From a checkpoint of a small image captioner: 6.5M parameters.
Rows from block 5 of the image encoder, named by matrix and row number. Rows with one number belong to one neuron. Each number is 128 + 24 x the weight over its row's rms, rounded and kept within 0 to 255. All counts start at 0. Numbers have three digits each. After the name is the row's rms in percent of the matrix's.
# fc1: MLP up (encoder.blocks.5.mlp.fc1.weight, 768x192), inputs 0-191
# fc2: MLP down (encoder.blocks.5.mlp.fc2.weight, 192x768, transposed), outputs 0-191
fc1.711 114:139144120115136103114080135089125096142125147108150124106084125175127065137146169108104132114126122132118142180134112125123073094093122142139143119105125116114123162168162164103125096132136094125135103139133130085155153142093142153139139183111165150116155126159144143142135094117116106095107076077107125149146133110124126171124130147137130140133110112126139139114158121136135136138171121135126099108125120157137160153150115122122168107139125140208113159121072128119146128146143158125070141120136100145146096149127178128126117168089122086148135142122069106156115156141124153122
fc2.711 102:090146111123111188150124108139119169118140136153135125123135139154107179138159138120172139124109158109162082125131116129115109159123106101106090148130088111121135169152101138060114138119119115149136164150108147154126174160100102119136116108146107130160115142141093135135110118191115129138121154124106141166146142171091118113161143074113130121138153099152138142135155102109086114143133156164101164126156122144133122095108155113160087142171147129097149113105119113109064125089131100102125121118120083105113154095130121131170149118129116104161137111151105150094160129098127097116
fc1.712 091:133144120146178129125128169125138117124119113097154087088132130082119141143130154125127128072158115139115111109099080101135130109098145141130173102142094124177153095132136113088140110150150122116110106129132133172092115113152165135113136113094137165069169141173141137081140121137131153208124104138133127144119141144149097110115125124103137160113111122145135131166100144113151115164110116137093124124192167097100166125145145133144152117103107133097136113106151143126151074136098123148131093156102161115106090134193136138125130153117153134124163109120135137151100150101130140116
fc2.712 095:151197177104175111144100101133148153118106132120099142108086121133110157141112135153148136118137149139110139137160145146132159141097155161134159115093125135096179161136122166107088112154097152132126167119137144126162118126147139144102107142113113136131135127134144140111100126128161125145071118073119098099117153125156142139121113118087075117118135148114081109155146128104166111120127121105090138138130130083141082147179137133122133122178150127112120089118142140094064121157178138139136149095129121139134149118105136120145134127154113130125189121118080102159144082103099116133
fc1.713 098:138168106161197150152148127140101147106120100132123104123152097114173088181145130124081150180098163162117130173107120140127133111086149154115173115122123151116120113150116130149154131116127139155107100130104136128191118144138143103086095119140127179140159123170138099102135126091139136140127168107127123134119128139105112084109178128123104148088115136127100154107110115106124116139096133133112120124125119159132110120128189133141147151173161113114132127117166120157151145111125125117164143170097136123136135162145134138083130136115086089103141138150151182168162160134149137129
fc2.713 102:139124131086094172126105154154153096128133141119128136102132118133123142144129126113150150099156134113136132110144161074075169096144106130134090137153171125167105129127109080134126099156180162130131146122111114121112145109144122189116149126122152157172148169116154106134147134118102080138054115147115121130123094084104138061096120140086107103113120115104132131096135126138118165144104069141147144100088127123101062124149158148155132108137111138123109135096134136138114176118115126131109119124155108115137097110126141173148114152143115123141156138118109111128093082126119145130
fc1.714 123:169123134114179107126122132117139130116173144123179095093129144156154104096110114119133110095100140142124181115121126126137107104146138126105124085152117133145180141120129097140155142133124124109140126104170150102167156119142154126124096125105092128105121112153123106134151129116099190123123119134141116139109123108157139111149190141121062127122101090119127116157125124112123145085125130121110155143163112137148133107123138137112160139120144114106110086104115170108049106106149103122102141079130191126091137137099133167131129119118120192125083104128141132068114137132162103111
fc2.714 110:120141146135139095162092157126153097172156079116139112152090138130136140124139130145123165137133137105109153123132117143153105107144116113124114057144125108128156157191126123156139112135088120137125112075097090149143133110093113107131121122124127138082139129126142074115147129136148118098110133106145146102120144111108120131148091145155106141118095112089085130119091140129119132103142087170104114073060102131103123164131157143110144137116089097134141128089153123141072174109135156096128160109163115145154126115077115115137127126118119053131124129138109152115120134157131106100
fc1.715 084:180129135141126173123112110131176120136133134127138133160106129102127079091141138108109154122149139126131141119144136088117124139141182130149071114100153160098141144134116117153154057163123177108118154134155119148126124145127139131185157143133145134116127157125121144127145075108132101131137118112087140106145156142101145118110123170099135175095103106158095151120170143110120109153137128107113140119095094154118115147124105089143137116155138154179109159084130120122081187181151098149108120156129133117170113156178110124109128159123135121129139150122123119170104108130155162110
fc2.715 084:119131133154127130119144132094076126134115137119141121116107173098126113133110149115175128109136114120073188156135190113131100135116115090136108106127158142107150164163128110104134131150130103141162147124139117180122129109134127110124126135104098134162153124209165128148148145125110102172119134144152108102093207121114131118144165130163157138170143136162171130147137148092161107141128100176109118135155088175116141157114111120137127082159132111131122133132127128097134169159122134129103126145118140101138139064136130091152136136124100119155121107148153119166126139139158090126
fc1.716 088:137095111100157141141134129125130102106129137116080047158163114194141071111118156112126116123130122128112139162089115136133112152160151170122145100119193118150136102115149119088166087140128125076137118165116142106093116128145100137161153129120104151128111124157105125131125119130117137125107135121130133099112107112111133121154123143173100075121090120084135161143118144082165132100131171120115129133148140128108159122121133130132123119137113135129107142145126155157107186095127132100131107122118183134161099143097099141106146120120134184160131147182133133190107137118151133143
fc2.716 091:140111113197142121107089143123094161097130104097120145060159132123138113144079121111051121128134100132144134124115149108112101081142046129109116157114129066113149080122150116131106091107112125167135124107101148139104124118152120135142097165112135103136133128122170087109168142144133111116139141151137136135137109158162108088112136138148127160137138132126144138139149116168096144115112139168153142145118094101145164102150122158079128153121112098150140159151144175138137091126138131141149164156149122138131129126140125142139128110100157152121094134127127121163153141096094108164
fc1.717 126:139073107113131127135145135105125162108128105080126122124131105094136093120120121131118088112127137142105108133133119135153127159153115137176116151122117146091147091090125132107112121153138147118167163123124153091084122145099128078144141102138137067147119126125117123169118135147135137134130067186157117143135155170091110151144147107077149149158120123130113154134147126107109172136157110117125134121096070132143133094167119141124124145166061197098137122117163138153167137156161119123124114135163084149132080167124134149142149115130118089114135113117118141123159155109100143127
fc2.717 113:143118084114092151148143187164162073140100096143139104119139160122115130117119126145083105104122115084135120132101127125134131133112137110141100164145143151161148178148159099128129129136164110112099180116105120154113109148084164153126180106147150119168120173108157139140150140119122108137148144139131103149101167153103114114111101159153141189145123116092165122143131104097109081100119136151138122152131133107161095141159103100137117143135146137092116129113086104122081150143176140139100160123161092169120154103136116140091152097176122124129128122113161146124135127141152102137
fc1.718 094:131155157122118118177150127127119129163117099125138151139109166127139096168101112103144130111108150103153157117126136116104099168127092085171165147138137135136101132107104118111097091134128141113116152158103138139096101141100154160125069100171144142089112126150156086115156116121151108132121150113143109081124152116154126123154119138139123169151133169122089077133112112148085133096132129115090160133098155129109166145110147124133087104152124133116169183142124088088128166109133112076117108133173118093088133153121121145107103120167118121116109135172134161123155166100106128142
fc2.718 097:111110139155124155143128154124180116119143164132160118130171066129109156141142108093135087127146111150123135110122148128159115112095152096095106104192182094131109127122117104131116101104141115098173142127141154090090142132152158128113164114113118117150165144126162117118139098141113123159160121051129175150108117118159152129134122168166132112156099145114125117129154109153116104132107130130104170128148189145151122119115112149139112149155109138120149110143177147175189162132109102129093120121169119121143143098123125130122143127129102121085139113120143101135150132121097124075
fc1.719 084:113123131112128123138134144116083144093124156117140137147150066145165118164115093097141133116117149151145116107147126105095129107105135075106157175191119121093105149176120130181136093135148125102125154147099154097135083120128149107140145130118135160112132124126118146137096097099119117126114172123140109133120167163129151172110158158117114138147107141100137147132120134138101138160121115138107149143165147094134144134110109169128117121164096131055148181145117135104160086138117105193154133169133080129136124125123176148110136145126137115128116135081117146153163140123094142100
fc2.719 093:130122207141098125122145127112152091125146123132147161165138129126131086106123129166143126110079113117126163105113122139145150096150108127125133151083133139133114096120165109164127144112118177145124142121158089151157147102147111158121126140111139109165150130083107142161112103174109106167125113139147194143157112164109106130112077157115174103140142139121152150110082157146118119167144146108101128133118129070086113120163092173101174126165125143107092108134107118176180106125122125121136159164118149131111142166092135118153118129127118123131122145145112113150127145111109121100
fc1.720 104:115149144120121161168108137103108161134117118133095142104122166129128112134142158160127084131137105129086175125087144141102161155106105185094098129157139091102123173102166096105121101134153154136143146113102138155119104129125132151121119134123123107094158104118089092122116124099137145136126135130150136111165113109148137141118128153158093107099098145163135121137099100104139089108150092123140134102142120142114169178129110134154146146100138134073125134106124153054183107133140149114132129163158111123172110166157145151077075168136121132108092108113140154129096122103124109134
fc2.720 097:139157123163133106095128109093107098097139136155134149140151099146140126136122088109128129140134170110113065116120128102105105122082162121109090123100111094126165124101087134137151102144123158150145124143110147123105090137104138138112134130140145087145105118118141142078116113175118093105104146131071123151151095102118110128143131121105118165124120125152124108136120130146100137091081142115128072150131106136097108129097106083140125100118162103149134135139194115144162143161153151141114107120079131125178100184054124135140127137113109140095112099133163124138109094160148134148
fc1.721 110:088145123152119154082181113154120151103109141135125129105145148146131160104141155125102138121143138110070172101128123117126099122122186108107129133134129095085109118126112114105128096142143155157180111125149133090120108096120145127144140073144133113142092106150104132148154133101119106184144124165140116123127160173134114085163152150110136108179117141101147127135128122138151167099097092097140137122113175120154114171136114119111153112142115106118122143152045130117101163184123127177150108131133146131108107097118123113147086109155096121173124125142107096120116118138135145144
fc2.721 104:153091122105157154126108169089145095129128132110153141144142200130141133118122168059121122142115134147179137084096133126106118120115125116161170139112127126121152126117147151145157155150133112098088116085118137103099104113103138107114154104089134120133122163181130160147149095141132112135151118101118141146072127084142141111074139134144133129153171152103149111118159140112094115145147175122130152137162092166095148091123121165125127126134157139148114153129141112134126149169145125091171220110151137119136176112130123121135108125119154128119124117152136127140134096120132109112
fc1.722 103:149133114090111124124111135137121122153156146120079138123155136128118131133105102126132144094153115129154157109135164104108123137108073160148121134145093126127096156142156137085116109114143175119178146136126137130137105122132175138132141092157083134188096099123148103143093099087116157144122160137140128171101133108139128132111123135111072113111114112140129147154161093136122150117093136182121149147135127138176123133144118132119113113135149134052075118080084091075130122109130131117088133186089102136094156127154122122123137130100162107107106115150098107154121158125159138130
fc2.722 094:089122127158143083136138113167124166100134123129119145115111139162133142139130113131138130120133136090146114146154093109125124166144198133093115178082140105109142181106147130152127109147174084135070129135100147115091131124140134095103179126111088108158104153135118090138163160110153137123127158083107131102099108133116109138175135104137113160101126095139097160113142105132171142147095133120094131119120140145108182148136133116113116124143119131174102113131142124120124158101104135119155092141089083124143136118075161140115159114098158087149138136115126107120117122116139139068
fc1.723 094:151132087096062147114132105099103102105130127096159090127152163151122121148109141123128108130133160147156131075133108105127151138101106134110065139152139132117143116169089138134107139054114128141093077141110147129140105114098137148119112148089064097116086109142093092121111113132143107133095171101122123139141091138113107127105135123087125147174104113137139160143128096150154112120120128171100101150164142126119148102106113145149173113148146126090151111131115186108150142122138115138127087130145137149097122112092171107123153127129144077141132111119143107130139107149108154150
fc2.723 102:099145134125151137113106122194098159105094113135147133141105079124109112123152129105138131134088128140140155112158131149123154116089153106090115133155153138138115139151153143103119136140146121168080143154137178089122097117114134143109156122140127151150159130135139109086131169105127127097136076144139107061131123138153144144182141169126129105128145141144150114132100141098116154123146138113099113146143129127126134142140106139122078072112123105128171087136121099096101138117139113131092092175166106155144156136170098122140101112117090191085130146113141114154161089148154094104
fc1.724 089:114153160135132095127091129124133123122101087150117122114127079130154127095132124099122111115156159128102171100131117112129114071131189118149149120142136163147185114143128144164155144187158133113101162159135117081140111123127115132123171109111147132150115121116133095129165152157149160127153116117055112111151106102107139145135120148129152130084101104141146121147110149104131127127173121096121100141154101076148159108135074122137090108094070147121116125167154132131107113100105111083138113124173093127158144123147118140098136124098144112101141131123122126140131163122172166125
fc2.724 093:143137154127135149129141159146142150140110091148165115116121136125164174158180151113132138125115113119096143142100108115102139123143109057101131137183171154152082084117155147122135111130165130126162160116148165167110164148107132145135133109144100153150117198113115143141141122154128149124103130192099104107143120153105132111120132115133126146141119071156155128146134146157121098154143139123130162112139140106141119097102106120123105159123127107102120137118144129100169117134123142091207156172115106099154133131177106130148108184143125137112143117104123090114090097144125137134
fc1.725 108:084147160067124143092104131117143164156119125176133135193133149144158177103169133137090127113096145146142169119097096102121113148140181118116145116119052137101127087122135135128163116126102113122169150100132144117127088116150106140135096107123121130105119120129110130132115134119153124132171121161149154116140114108128122125126100161126092089140112122129098163169152121055138144106135132121142125099112180093160105139085167107147123117111146067148134093097119127131083107151097100140106159145145157113124128114113112120163132128131130152123142113135117108122119151103132147104
fc2.725 108:142134097132131099112122107141148154150130121136136140161122086114147129114103161114133099108047149115128154075107124154155135090137141110159131120118140116105113106112113145108107144092137158147150073114116112146133154141102162127148154115126105146129130146109130098120148168154127173137161138123121108121117157135176152127145150117119143126138129133100109166140093150079115106078139134187090109127132175120074104098101179143147116135104151077129126134109146158125140118108117138148158118145131132121107073112117092162099107126158067117097066128116127108168123116114154137113
fc1.726 107:162124161139125133128121107123065081107128130127115107147148117095082101162140105128145127102096230097141149111101136080088128130111126102130153119115124145130116113166128097129112121108135084126110121152138167105132109193145186131150097142117101129156161111176117117131135099176120138172134093130131107167097127107152109145122128110159133126121141110103109126162139152116120116120158100168132153114144091136146150126083152175136116110154135125105141142140110113146096166145130173115151102154145107146120114119118096113121140143149114105116139107149162137100117099167120146148
fc2.726 109:137125115156113031115118139133142166145137156118133091096164102146103143151112149163120147146092126122134144129116188148168089127088094168105095165118131148154123140135144124115095121177120134127143128119154158145105111120152099109136121083115152123143144134183141121127152169110133111137120176123153144145100106136124167084117145133131145132112085125128175142133146106110109127115158116124103137117111144128163159156121119089159105122098089146152121162129125110107125089116125152089138164147098129152102146144133134115155172129106150123119093153166175133160162087122136155135
fc1.727 090:145140098077114104127175163156136137152089109141134152149173127102119141102105144100096160148144135110138109116152130130084134129148114134139115122133189156107109133085159107117163099103141124123109105096136122075149135108171131112129178133103126150142170110139147126134132181178089088099094135187152106094166116095164118198165155104134151109143109121108127156113155121131115153127125129090102117146128130148094121102152158110149140142082111117093152110092137141132126129118160132097093139109109121126124131130142105157093132151137149149128143108131135100128152129121170125162
fc2.727 095:101100122130132092105137093133131119164121096134137119146113166126108133184123134117125118175114126149112125167135085141116128144140171129077129152144115164160100132118115089184139151126121125113101108143147126158141130134094147157116130129140149104143126138138112096103160110153125151095136124086161146154142144183120139120143138127096116150162148159131111164134116125099091076094135112116162156138113130117085165105146108120093106153107129083097122133121124172141113116173139090118111163105202166126136147157126151157105131162143165125124157120108109144181155089149092134126
fc1.728 097:137170116147136120151135142164117107170153126161150130127116129123089131085101165136161199088130133113157130117134147090139150150180126161142155113127127132157089129107122142131088112096123114145151162125086108131142142100118137124104104134098143094127142125126168093141137117177127123130152135124138171145096140094124111144152132101107138172117127150119133114123147145132144156119170147142120102159115114131146078162110113169158143135147110139126105093124134111084125099134158137103121153106126188138119155136124138132085150051151093095126092108137154108149185162110124114164
fc2.728 094:103121119143109134147137059139098126178139098176152175124143147128160126140161144088110130122100126136128166129127114149117143170139110085103156097161163131130178122137175140119165161116161136084127118105109185120104116133093134097134164119115104119097101103118133153170164147087163096127144074132135107099136147120115137153134166150089116116135143126120160117135150119152142123108122111125174148105141115099150145127143151135137091159134169152116112133155125145134141098109154088146101099152147131103124121142134096149170141087111109123136073149132110170151135116093110135122
fc1.729 097:153121114177132123102127168059172125123137079156138094136088069129139163124133138115161083112120094107099140160095149123132155122159129103135146163119092094108159108138142100108150112170165113094147147132142148127138112122116134163109144082121121163161137115114121114118143098125140126114066114158178140152119132105154106073158137142076133159135102104126105134104136135131117133130140106151101156173162136158138093081112114136161148129139146186107161091138091131143113101130124123151138141143150147130132117122127167170151132133108125133101110141123121120143136155116111134091
fc2.729 101:090128144137130110119105145105104144158166135151175168098136113143160138135090115149119121159118143137146113147137150100185161083100143107122105120126130152140131122119083116136141159131112130130113130102108139116147117129102169132162157075134148152118100151110160100161122171158083135087190094125144142119129138119155123091141126213108145180136109111123108104132133152154145122104119103114128123120109150163159122115138114117116125144119157169158141118131137142121128167089174106145191145151145133118074142123106104138162169131138115124123125168151143155104105093108117142128
fc1.730 120:099135113116136129160129140096100096076131119187111120127133150121117122094135113104119117135087119124162111139120118110133162166155090111098151107133145126107111119060156118111190144123158105127110086177150184115123106127153145105122112125142092115156099148096140136126112104113097142124135161106124124155142126174140118144131113114126071157163129117148138166107156129123127126114117142103151102171164137099148155102135134139105139146114152113109147053126123140125091149144147121160119094117107125168189149155165123095111123158125148142077149148131171152106112112131112129118
fc2.730 110:149110165123119130126146129136147145122133079141083132120152070132103132101139120118121182165122092101103144096166136123148110161086129142140134121129092122136105099097097088162137146136142181139123137067137145089119114123147131130121117110138106099110113144113144133112136144138138126153098089144143154146135117148152101128107126189112088142115095127182172134105128111174103120116129186095088099120119174090090115125137115169111146145094134070144143147142146105132091093134110147139130146154126144102090108100117162140110112129120149158097165136164116118123131138152094136102
fc1.731 071:115123112124143144183154152091145144117160160101100107086143151101112138133163128130122110130110124100158112135133117133129132168100099155111132101129126112134129133090136127123127138139131094144111156130130161100158119130134106118143070130126100177153145117125135151126137157147136112111143121115107157111122150126108112093140125159141155149114065110094128142121067158142159123099092189128115162105153172131127116152090163095136105173132168141117114109096134163153153107097142104138154132141092195196118107106133100166093149142115162108141097143133143131185133107132120118112
fc2.731 089:118114081156134163107181134150113132080149115148114125146138147182105151126116142200136126075156139134136116111128131106139141112119116133108108113097149126115085158139121151104104145158134134124120142108102110139122155112111146145076120095110124162116116137162131124137148135128124158110137115077127126113096115164105098108117143117101133116126097169139152124139121161134143174157126144109156135087140170148094144097144150154176113099117087039110152184137153176160113110139108134112149092120145135153123150118117120147133124115142139094146076123160130156177125124110136121137
fc1.732 095:121141154145134099154078135108153072096088127132105123055149139127136123131122144129119141106119111094114175131085104163163106094158114111108153102190082130133117128140152106126105087113159097112100109149127120082138145082134103138165167074103106091104096153172143084149109094090175139164138155113137124149114120121094120145125088153129116170125110155141134147157122095080153146131126119114136117146144120138153152124138133129142126116145115165136153094162141128142163109139104121128136138131141163127157163176139103118137127094139143155125145112128131123162109131116121146150
fc2.732 101:128115147098105120137086105092133174130094120097136139129144111108103131141153148156158115129127132187117116159163143127159094149129134176156100171152127156142136125151116138133166136171142125114165144119105134116139123123187139125105133146151127154112154143120117165189090147140095146172109087123134122108116129120099134137144101127150114137115119103137103102131143120144135120086127149132168134106099091148148124153116153120128137096149174062160103169143123130122148105122159129117175140077147118121138115133135141111175223106127121118127146146162157101115140110129123153165
fc1.733 099:146113074100157102132146139178151136156106147148177132107135080111140117096144147116098121156121125126108146130116137129115150156175160152131115109094154115122116080112181131083108112115137098139124161130130145204093162130129131115128115131142141087156110142111138073137152145123118142140113161173137103125169107138112141163129139117098111111159105170131083141059159139098146146132134127122125121154127125179156150160111118119140141132127125171101078113156145152118118170127111135113145132134146083168165135117133168112135147122116082164117110132145128112096151126150120129118
fc2.733 094:175105111144169103145144096137158126117130102139132119147148118108117116088100130084151072129079157120114148097133136137151132133131117109115129130102096139177149129097121112173090160156158124143127090122127133115144113145091138120149133112163177076184138101093146119160085154107101150113107106159133122156137119141125094167117115062110148105145123177140122118096123130127103103134111106135136160138125145127136130106105114088128116119143125155155163121145104128118098130138122097154119142113086147110084144092174134181140132131150106127080106159116175127150162116103146098143
fc1.734 106:136164137110203105079132136104151142108159160119157049142162130175125112103101151133091122124132124134130151100112135127106140116129123115134102134090132113079099090159127134091145115115125134100128109120166168146108142086129097166168129108160111162117120147158119139152105136150154109118129136146138121164114140162132117126141123120105150109085117155085145112140138069142129131103070149163121100170129158079128129098134100128127153159126124111116124157104144127131112152102120115133123141142104151152114160107102147102093139087171125093139164131123150122152128138087125089099
fc2.734 115:102093171166132165102100139113164107105157168139153154130145162136154109146118171171097175111158123168114100121138183120137058122125108164148134086125133115147148144135140154125115149143154134121118104184131154135129101079120110112098131099155089134151157141145174121135111141112151138099139123144144084098116140133151109096130162115139124144118160146135122134104109168134135121110125117111136134127120127141137164142156111165147147119118113080159109104096121182090103129136127114161111165108148151139133083126127118178147133147097145109153128136129130141163159090080101114146
fc1.735 089:105106112172159100085129132184110128117112124169130115148161129121106106140097119089082140129184158121134096086176114081107096130118124135157146140119110122118114150163125133095139124087145134148125127108106176170133145111130150171170098134167136128160177139101132146136142114147127112155131127101099106122129116160177146160108189105073116129083132130154116118142133169162107090149130108137114121103115114164144122100151160145133130146110158127133114122115174157180149133148100124130114116152131148149107113115120119107092140096094118125150140160111148157161119150126140150103
fc2.735 094:119136108134091129154135153084127098124071142122137124139138119123115102131129149102145115173156161130131119104112151150163123092095144126115150110111079126131140137119151123119092124079110147129117119171131140136154124115154129090115129107117131184145109121223132174122162158152115137151116143095133106136149171141138107116158154137112149090188113155129134113144142143107103130121133092140139087107141125146141160139124110134142127107121157132124100082151091112131076124160140100117092102121147146076202117115149113132134164127168147142168158107147159128118131157127121089122
fc1.736 082:087109141125101161121094144133114129093148134117144099125122122193113115095149171125129093131151148120118068155148107070140144105123156126119169103141108134150122131161136148118091156083140129145140133158113157156131140164105155127143108123149163116156158109175112148133131150087103105119135109130075140149141145079138142133149109126087123092098107149098105161138107128089158113171159137142144124138072120107165114126126129119124128132126127125146133149110131167167116129121080156145129147133172188166103153130101139128104157110134140161094137143138134143100134074125122093158
fc2.736 089:117105109108159116120087141133097127157135097179151160170114091169131124131116083154103103121127120089135130114133138159095146167132095115110149147177095105118115101135133118122106166113121098128079099108147196134089143135122146192129121138107114118108117111140152148160130130162144137098121143109125122113114151114119115101132117129109126170114138094110140137114133070123096133109095109112140062089108102133122115131136115149116112110159160144093127125098129139190127130125110142157128132128105101090158110142102148109134087150128158173146132157129122142166122132199130093142
fc1.737 098:149136162152110072143132119107137103095157167143109099080149117085165125133114142143098119156143124167097106137114121113133123119124118140149078094130156128129134137099124139150070112127164160129155155119119160130180105164165128109176099113164143134135129114126103152128108167142108097130116167160111106136124160129105143146104125139094128116117121192151125181153155117092106174132160139183116149147165110118121159128159117108100113089168123127159124112102157149080119151140128135111112100165116122078122100134099126125123102146121142146157126143135126114168136152100129093110
fc2.737 095:147140135144151123163146093102140094142137110119134150126111124123106104146120071151135153156140163135147168146113110124136093145129104105118150157108108134104129116142101131174158155116081144128090162113137086117126132107063102129151096132138127123205120165147165148161155155149156121134135123129151100124091185119135098144093124121140140135114114099140195114135121134122111174154126126136141156127131157136083180131119120087130120097139117135062075131111105117128131141131106100154112106107087117104127073113148141153142152109100125142161135098115141131129122153160101148118
fc1.738 092:126161134091092111094123133180113128115200121129115145111140154121144157136113146111152142099142135134127159163120143111112102148104125139122095139113172161097125144124128154117144101131130135162095150130117124099138155169130127183119155109127139119117067096141130118161141177127113102106118096098130101142104146109079113141098110142131095169148112129106125139175132128133129133162122117121136111114109097150119117121122156110141132120139102087077157073110174088120164167167128113118145079144132162172116120117105109141140165143114183121113077130118157106112076134111136120136
fc2.738 094:108132146136091114174181127150106091157170117089161152147102128095082146153083103111143120142105099133098148129119134143107160110112141113162122094150126076121143113134154142136119159113130115140177134154117144094125170123117134145118142084110128068151106127097144127135135162155157176148140126121153093089145139102116107167121074109148136153138115137122100132150127082119144153139128112142129174142128122140131142143142110126136152133172118121143112192166096118140120128178120129122171083123124127162133120107150162158159124110138131124142107099127078146140128093129109080097
fc1.739 091:136129138144112130140145139114122103098111114094137132081128090105141121105154124127129124156067136153168131139180110134164111096113153119151124116134143101135126137144114137160152163148126141098138079144131122109189128097153147129130190084113142116078139160079109137159142133161092146154092150134099097100108152154129138146161136126130126093104113124142123169117152149148141129160085116169123124116119113116119121148098110166111131120131086120170137111132132099135112102180151135113186163136139181134109119182148137096135131091144142134170129155162137145177126102145149122121
fc2.739 087:154121086176090145128148101114155137079130120144137088149113142146132132143099042114151134108121121130126125163135117125138118128155157119081128103092112138099125089116149198151135096122139123112122149112134097122124187173137090148112137143073109120114156135188152140173124138112121131104115124139120131098172144128103136120104132109138137114133138160142124094114116122125121160121122108123141168118127107104138162140116116138167188140137135140104054136135083154152138159112115116103122159101169118154125143172100139096144130110162100123111117090137104134101129164127126136136
fc1.740 083:145156117083141129123124176139135152116150133097142085111100195158195133114104143151093120114131153104147131134170113160121134133128213141140121161155107150145146111121107176094175105118120165107148123128125116156113155133115120167148123137128113148119099091120148101131120152131128139123136137140108133107141151141114123125167183129169120119129117083114157154141125136141122144149135082053093145117128153160146106110134113166138102139136115136143056147118170160107129136119125132127118161119140132124163130134150169113112086112149087134099132117103103130130151113088115122126
fc2.740 082:171122133127087117143136133085125137095132124093127146125170153126149139130128106151126127117156157141091146112130126113117154153165142076073120174159110129136084176125116167161135123134154116101137160086121176132125146127168119120095082125122152112116114165117143104118130115124121121101157138134170136129123097143114154089150105110125118097129116135157083156102109163111111095158096092175120147076142113115113126167121141097122189111129100144109084141122156137103117081122135106121128108085169105184110113166170122145163153138125139134143094142118140160131136117121125126109
fc1.741 093:098123097117134141140153115131147119122107095129142159157183093171116116124159116150128111136097172118148130106125129124122139156120095173134131111181146113131158140117108160128109146138117142127098124106167139108152141111090110114133190168058144122107107092155148115114146098157131140132132133138140135152105140147164148151109174144156166161151112114152129144116094077120162157138113153117127119150167134144098147133168104144153115133094086099128113103100165112104138094139066129181130111144179127127103134156135175146128147150114167108110116126130146099106175150134135119135
fc2.741 090:160136131117136142097138141099150141108183148090122126150092129094128103131113128135087144138108144095130111149086095155148128114137099106161142151111157106128112114062103128136109125144134114110127108140098155119147103076150111124153111166071128118139084131112177091083122098100136115107106099106184106100109115090119100135107150136141119128151141091134133123101132101100102123120157114115167140167117145116135154146144122159153137103155150086132121105105135120126096123139130154124163155102113123117158102117115131135161110124140101071082154095115133162104121055168111128137
fc1.742 112:121121115131098142116101115098114092140126129107145145130105095097080120156085140123098127099125125161136111085118159124161176110111163164123152105099101147150117155191106078121087140094134158098123157116111122182117138133118141147174135112148128148139155158142105154080101141157127144143130182105136109132100136108138161139151112106118117137146113128164121163142185107146167089128083125085130104102148124128140095144151125101083123097129169145090124112138107135129135105083113122118122094122137106137090116122109142109120117114099149087108145177129131088137082140138111124142
fc2.742 117:186122127118148120131153134127141114167078109160132116133115119126150195086139097137107115134140148115106098129135156171145172097143122089139183143130145157123122125076115127128145145132068091143133121111135144123102125123117134152095146169175142116129136126127141045081123129115133147153100149123106132167117146121106122139111157152115130161159137135163134160135138133077128114114111085120120130134147097120146087113144116160145126107142089134146121129096144160169077106122110160169136113124106143155135129120118150139103112145140136116097133118096107185122109099170081105125
fc1.743 110:139187128107110140157108125117155119141126089108096078106124117157147097133138130117115162135132111090079148133146105113129100142126132159140131075145075153178136099145151176112097156148117102107133138110107108099153108104139114169107144120134123167147153112130163146098166149120144121116083138074104113120130170109101140103147161132112123119162139112131142104160122143106154139136125104101121136125125081137130157112118147114112107128112165123135123135116148162154160164124099135190129149114157142111124147148133141182104101173173079109125109132088113103123074102120122113105
fc2.743 118:140118157080135103148146130139115142122094143142116131115102136112172160151149126169125154131160147124086132106151150089139130139178149105128122103094151102108116151118153116120126137084133115102082160157124147157157114134133143124137108117138146105093144155115106156131154132117125123161107138072116157108148135174114114088112118101161118126117115172158117144114101183139138182102092107152128136099127174170130088133156144145136097140117116163130110123150108126122080113135159119121139167096188149111133179134124088077130118125148116090109096119121103168147148095153107152106
fc1.744 120:128127089125128115135110161164098107110179072088124147116153149128108136111120158126137167074064154145157116112089104149108160120096144128135118127130087155152142126144170117130098194133104121116142123127129104104117091092073099109087116135125124123131076103150128078115134142197127086128100106122122087149155115145126129141127141119136163102139114121133137111143141134142147146121157171133119129116171140132177092179125123099083113136173095139101137151167140127102103136109126095131186142124104133118104148147139138112143115127124129160137130121138128104160114143110131122132
fc2.744 126:158091189144132146122107129101145126161133134093134054119151147085129137118131127126148148130135177160119178155146095102120093135111088141138172144135110117116158144124163114118119099088109122101147113095118128087129093130141135121140116098135152104113140135123153127113100157121171133110096137130177105141129126090125137115118105132168165134149123136179131141186131163133155126143153106110121135143093126141123136139136102160080165092140148150102120149135149139149146089091137158137106109155164105133133106187158130126127116083098105153119163131194144120132147132122136142089
fc1.745 113:140139087150098135139141097094148098129156138095133111150114088174146086157136156129150147112159089123133155141110142097107149136127136149112146125154157099097142155153194138137095135120149098113067125093122139146127124090134136114139113164123110140155132185142116154123130153154130138152105147111120109125106131164134133153137133190148097159136104144130133129152114134134101117157136165131118122181151121094131140131130107114126132134136136132137053124119095154132144113187131125174121076123118191155139105093089140187122118179116117128151120112110100143158111150149126132136
fc2.745 109:116115151168151102156122128148142142136118149157142136141145152127110121133147118115132133124123161068125108155125098119163133114127157081137124121104126094103130096145102089148130123116120138109163096128126118130163159118094128117144148154163099151149101112114122161150108110142139099160143157142151133107143116141088141112146160098135128129078131124174141121140113147089096116111155177123135106138131141165124214141084046161143126153146126105134104090112186120150147117168123071160122133131118103118131098157126122134134157156120117099116153138069111132167157146148142152120
fc1.746 112:174100130087140077068120130123130133105129115139121106117133103138154160109133133120080093131099172171156097121140143127133157129104106108160124125119109123162111103092131143146144104132122175114150101123095158116143124113126121123131136122120128094161118126105120121137124193081112124142142152136118155148105116109124148142121140134090158089126098127122112126113158123103113128063139146160104108156112106095109152153155119113116136097147090109100161119146196091105119134093096062120101138100184107141092085146138148144102137108109131138094112146109128138135124132113191124107
fc2.746 105:138112076096158142122143108140125091124166077137144154158162141107129130148070105169116093127047150108153123152157110105110153120138133132128134134160173141135107152103124133122156121133167105131124129118171143099148107144106151122145170120163088128154161118089115137123115126163160091108130108089138146122148085127096097127081128147149158134115114153125103132152080117134090143152117166154134143135120134130160116080115132077131106147120095128121095097124169131132124129091106161158158121134159122110120106140119104160146165141142087113120103091108142120157150106105140097121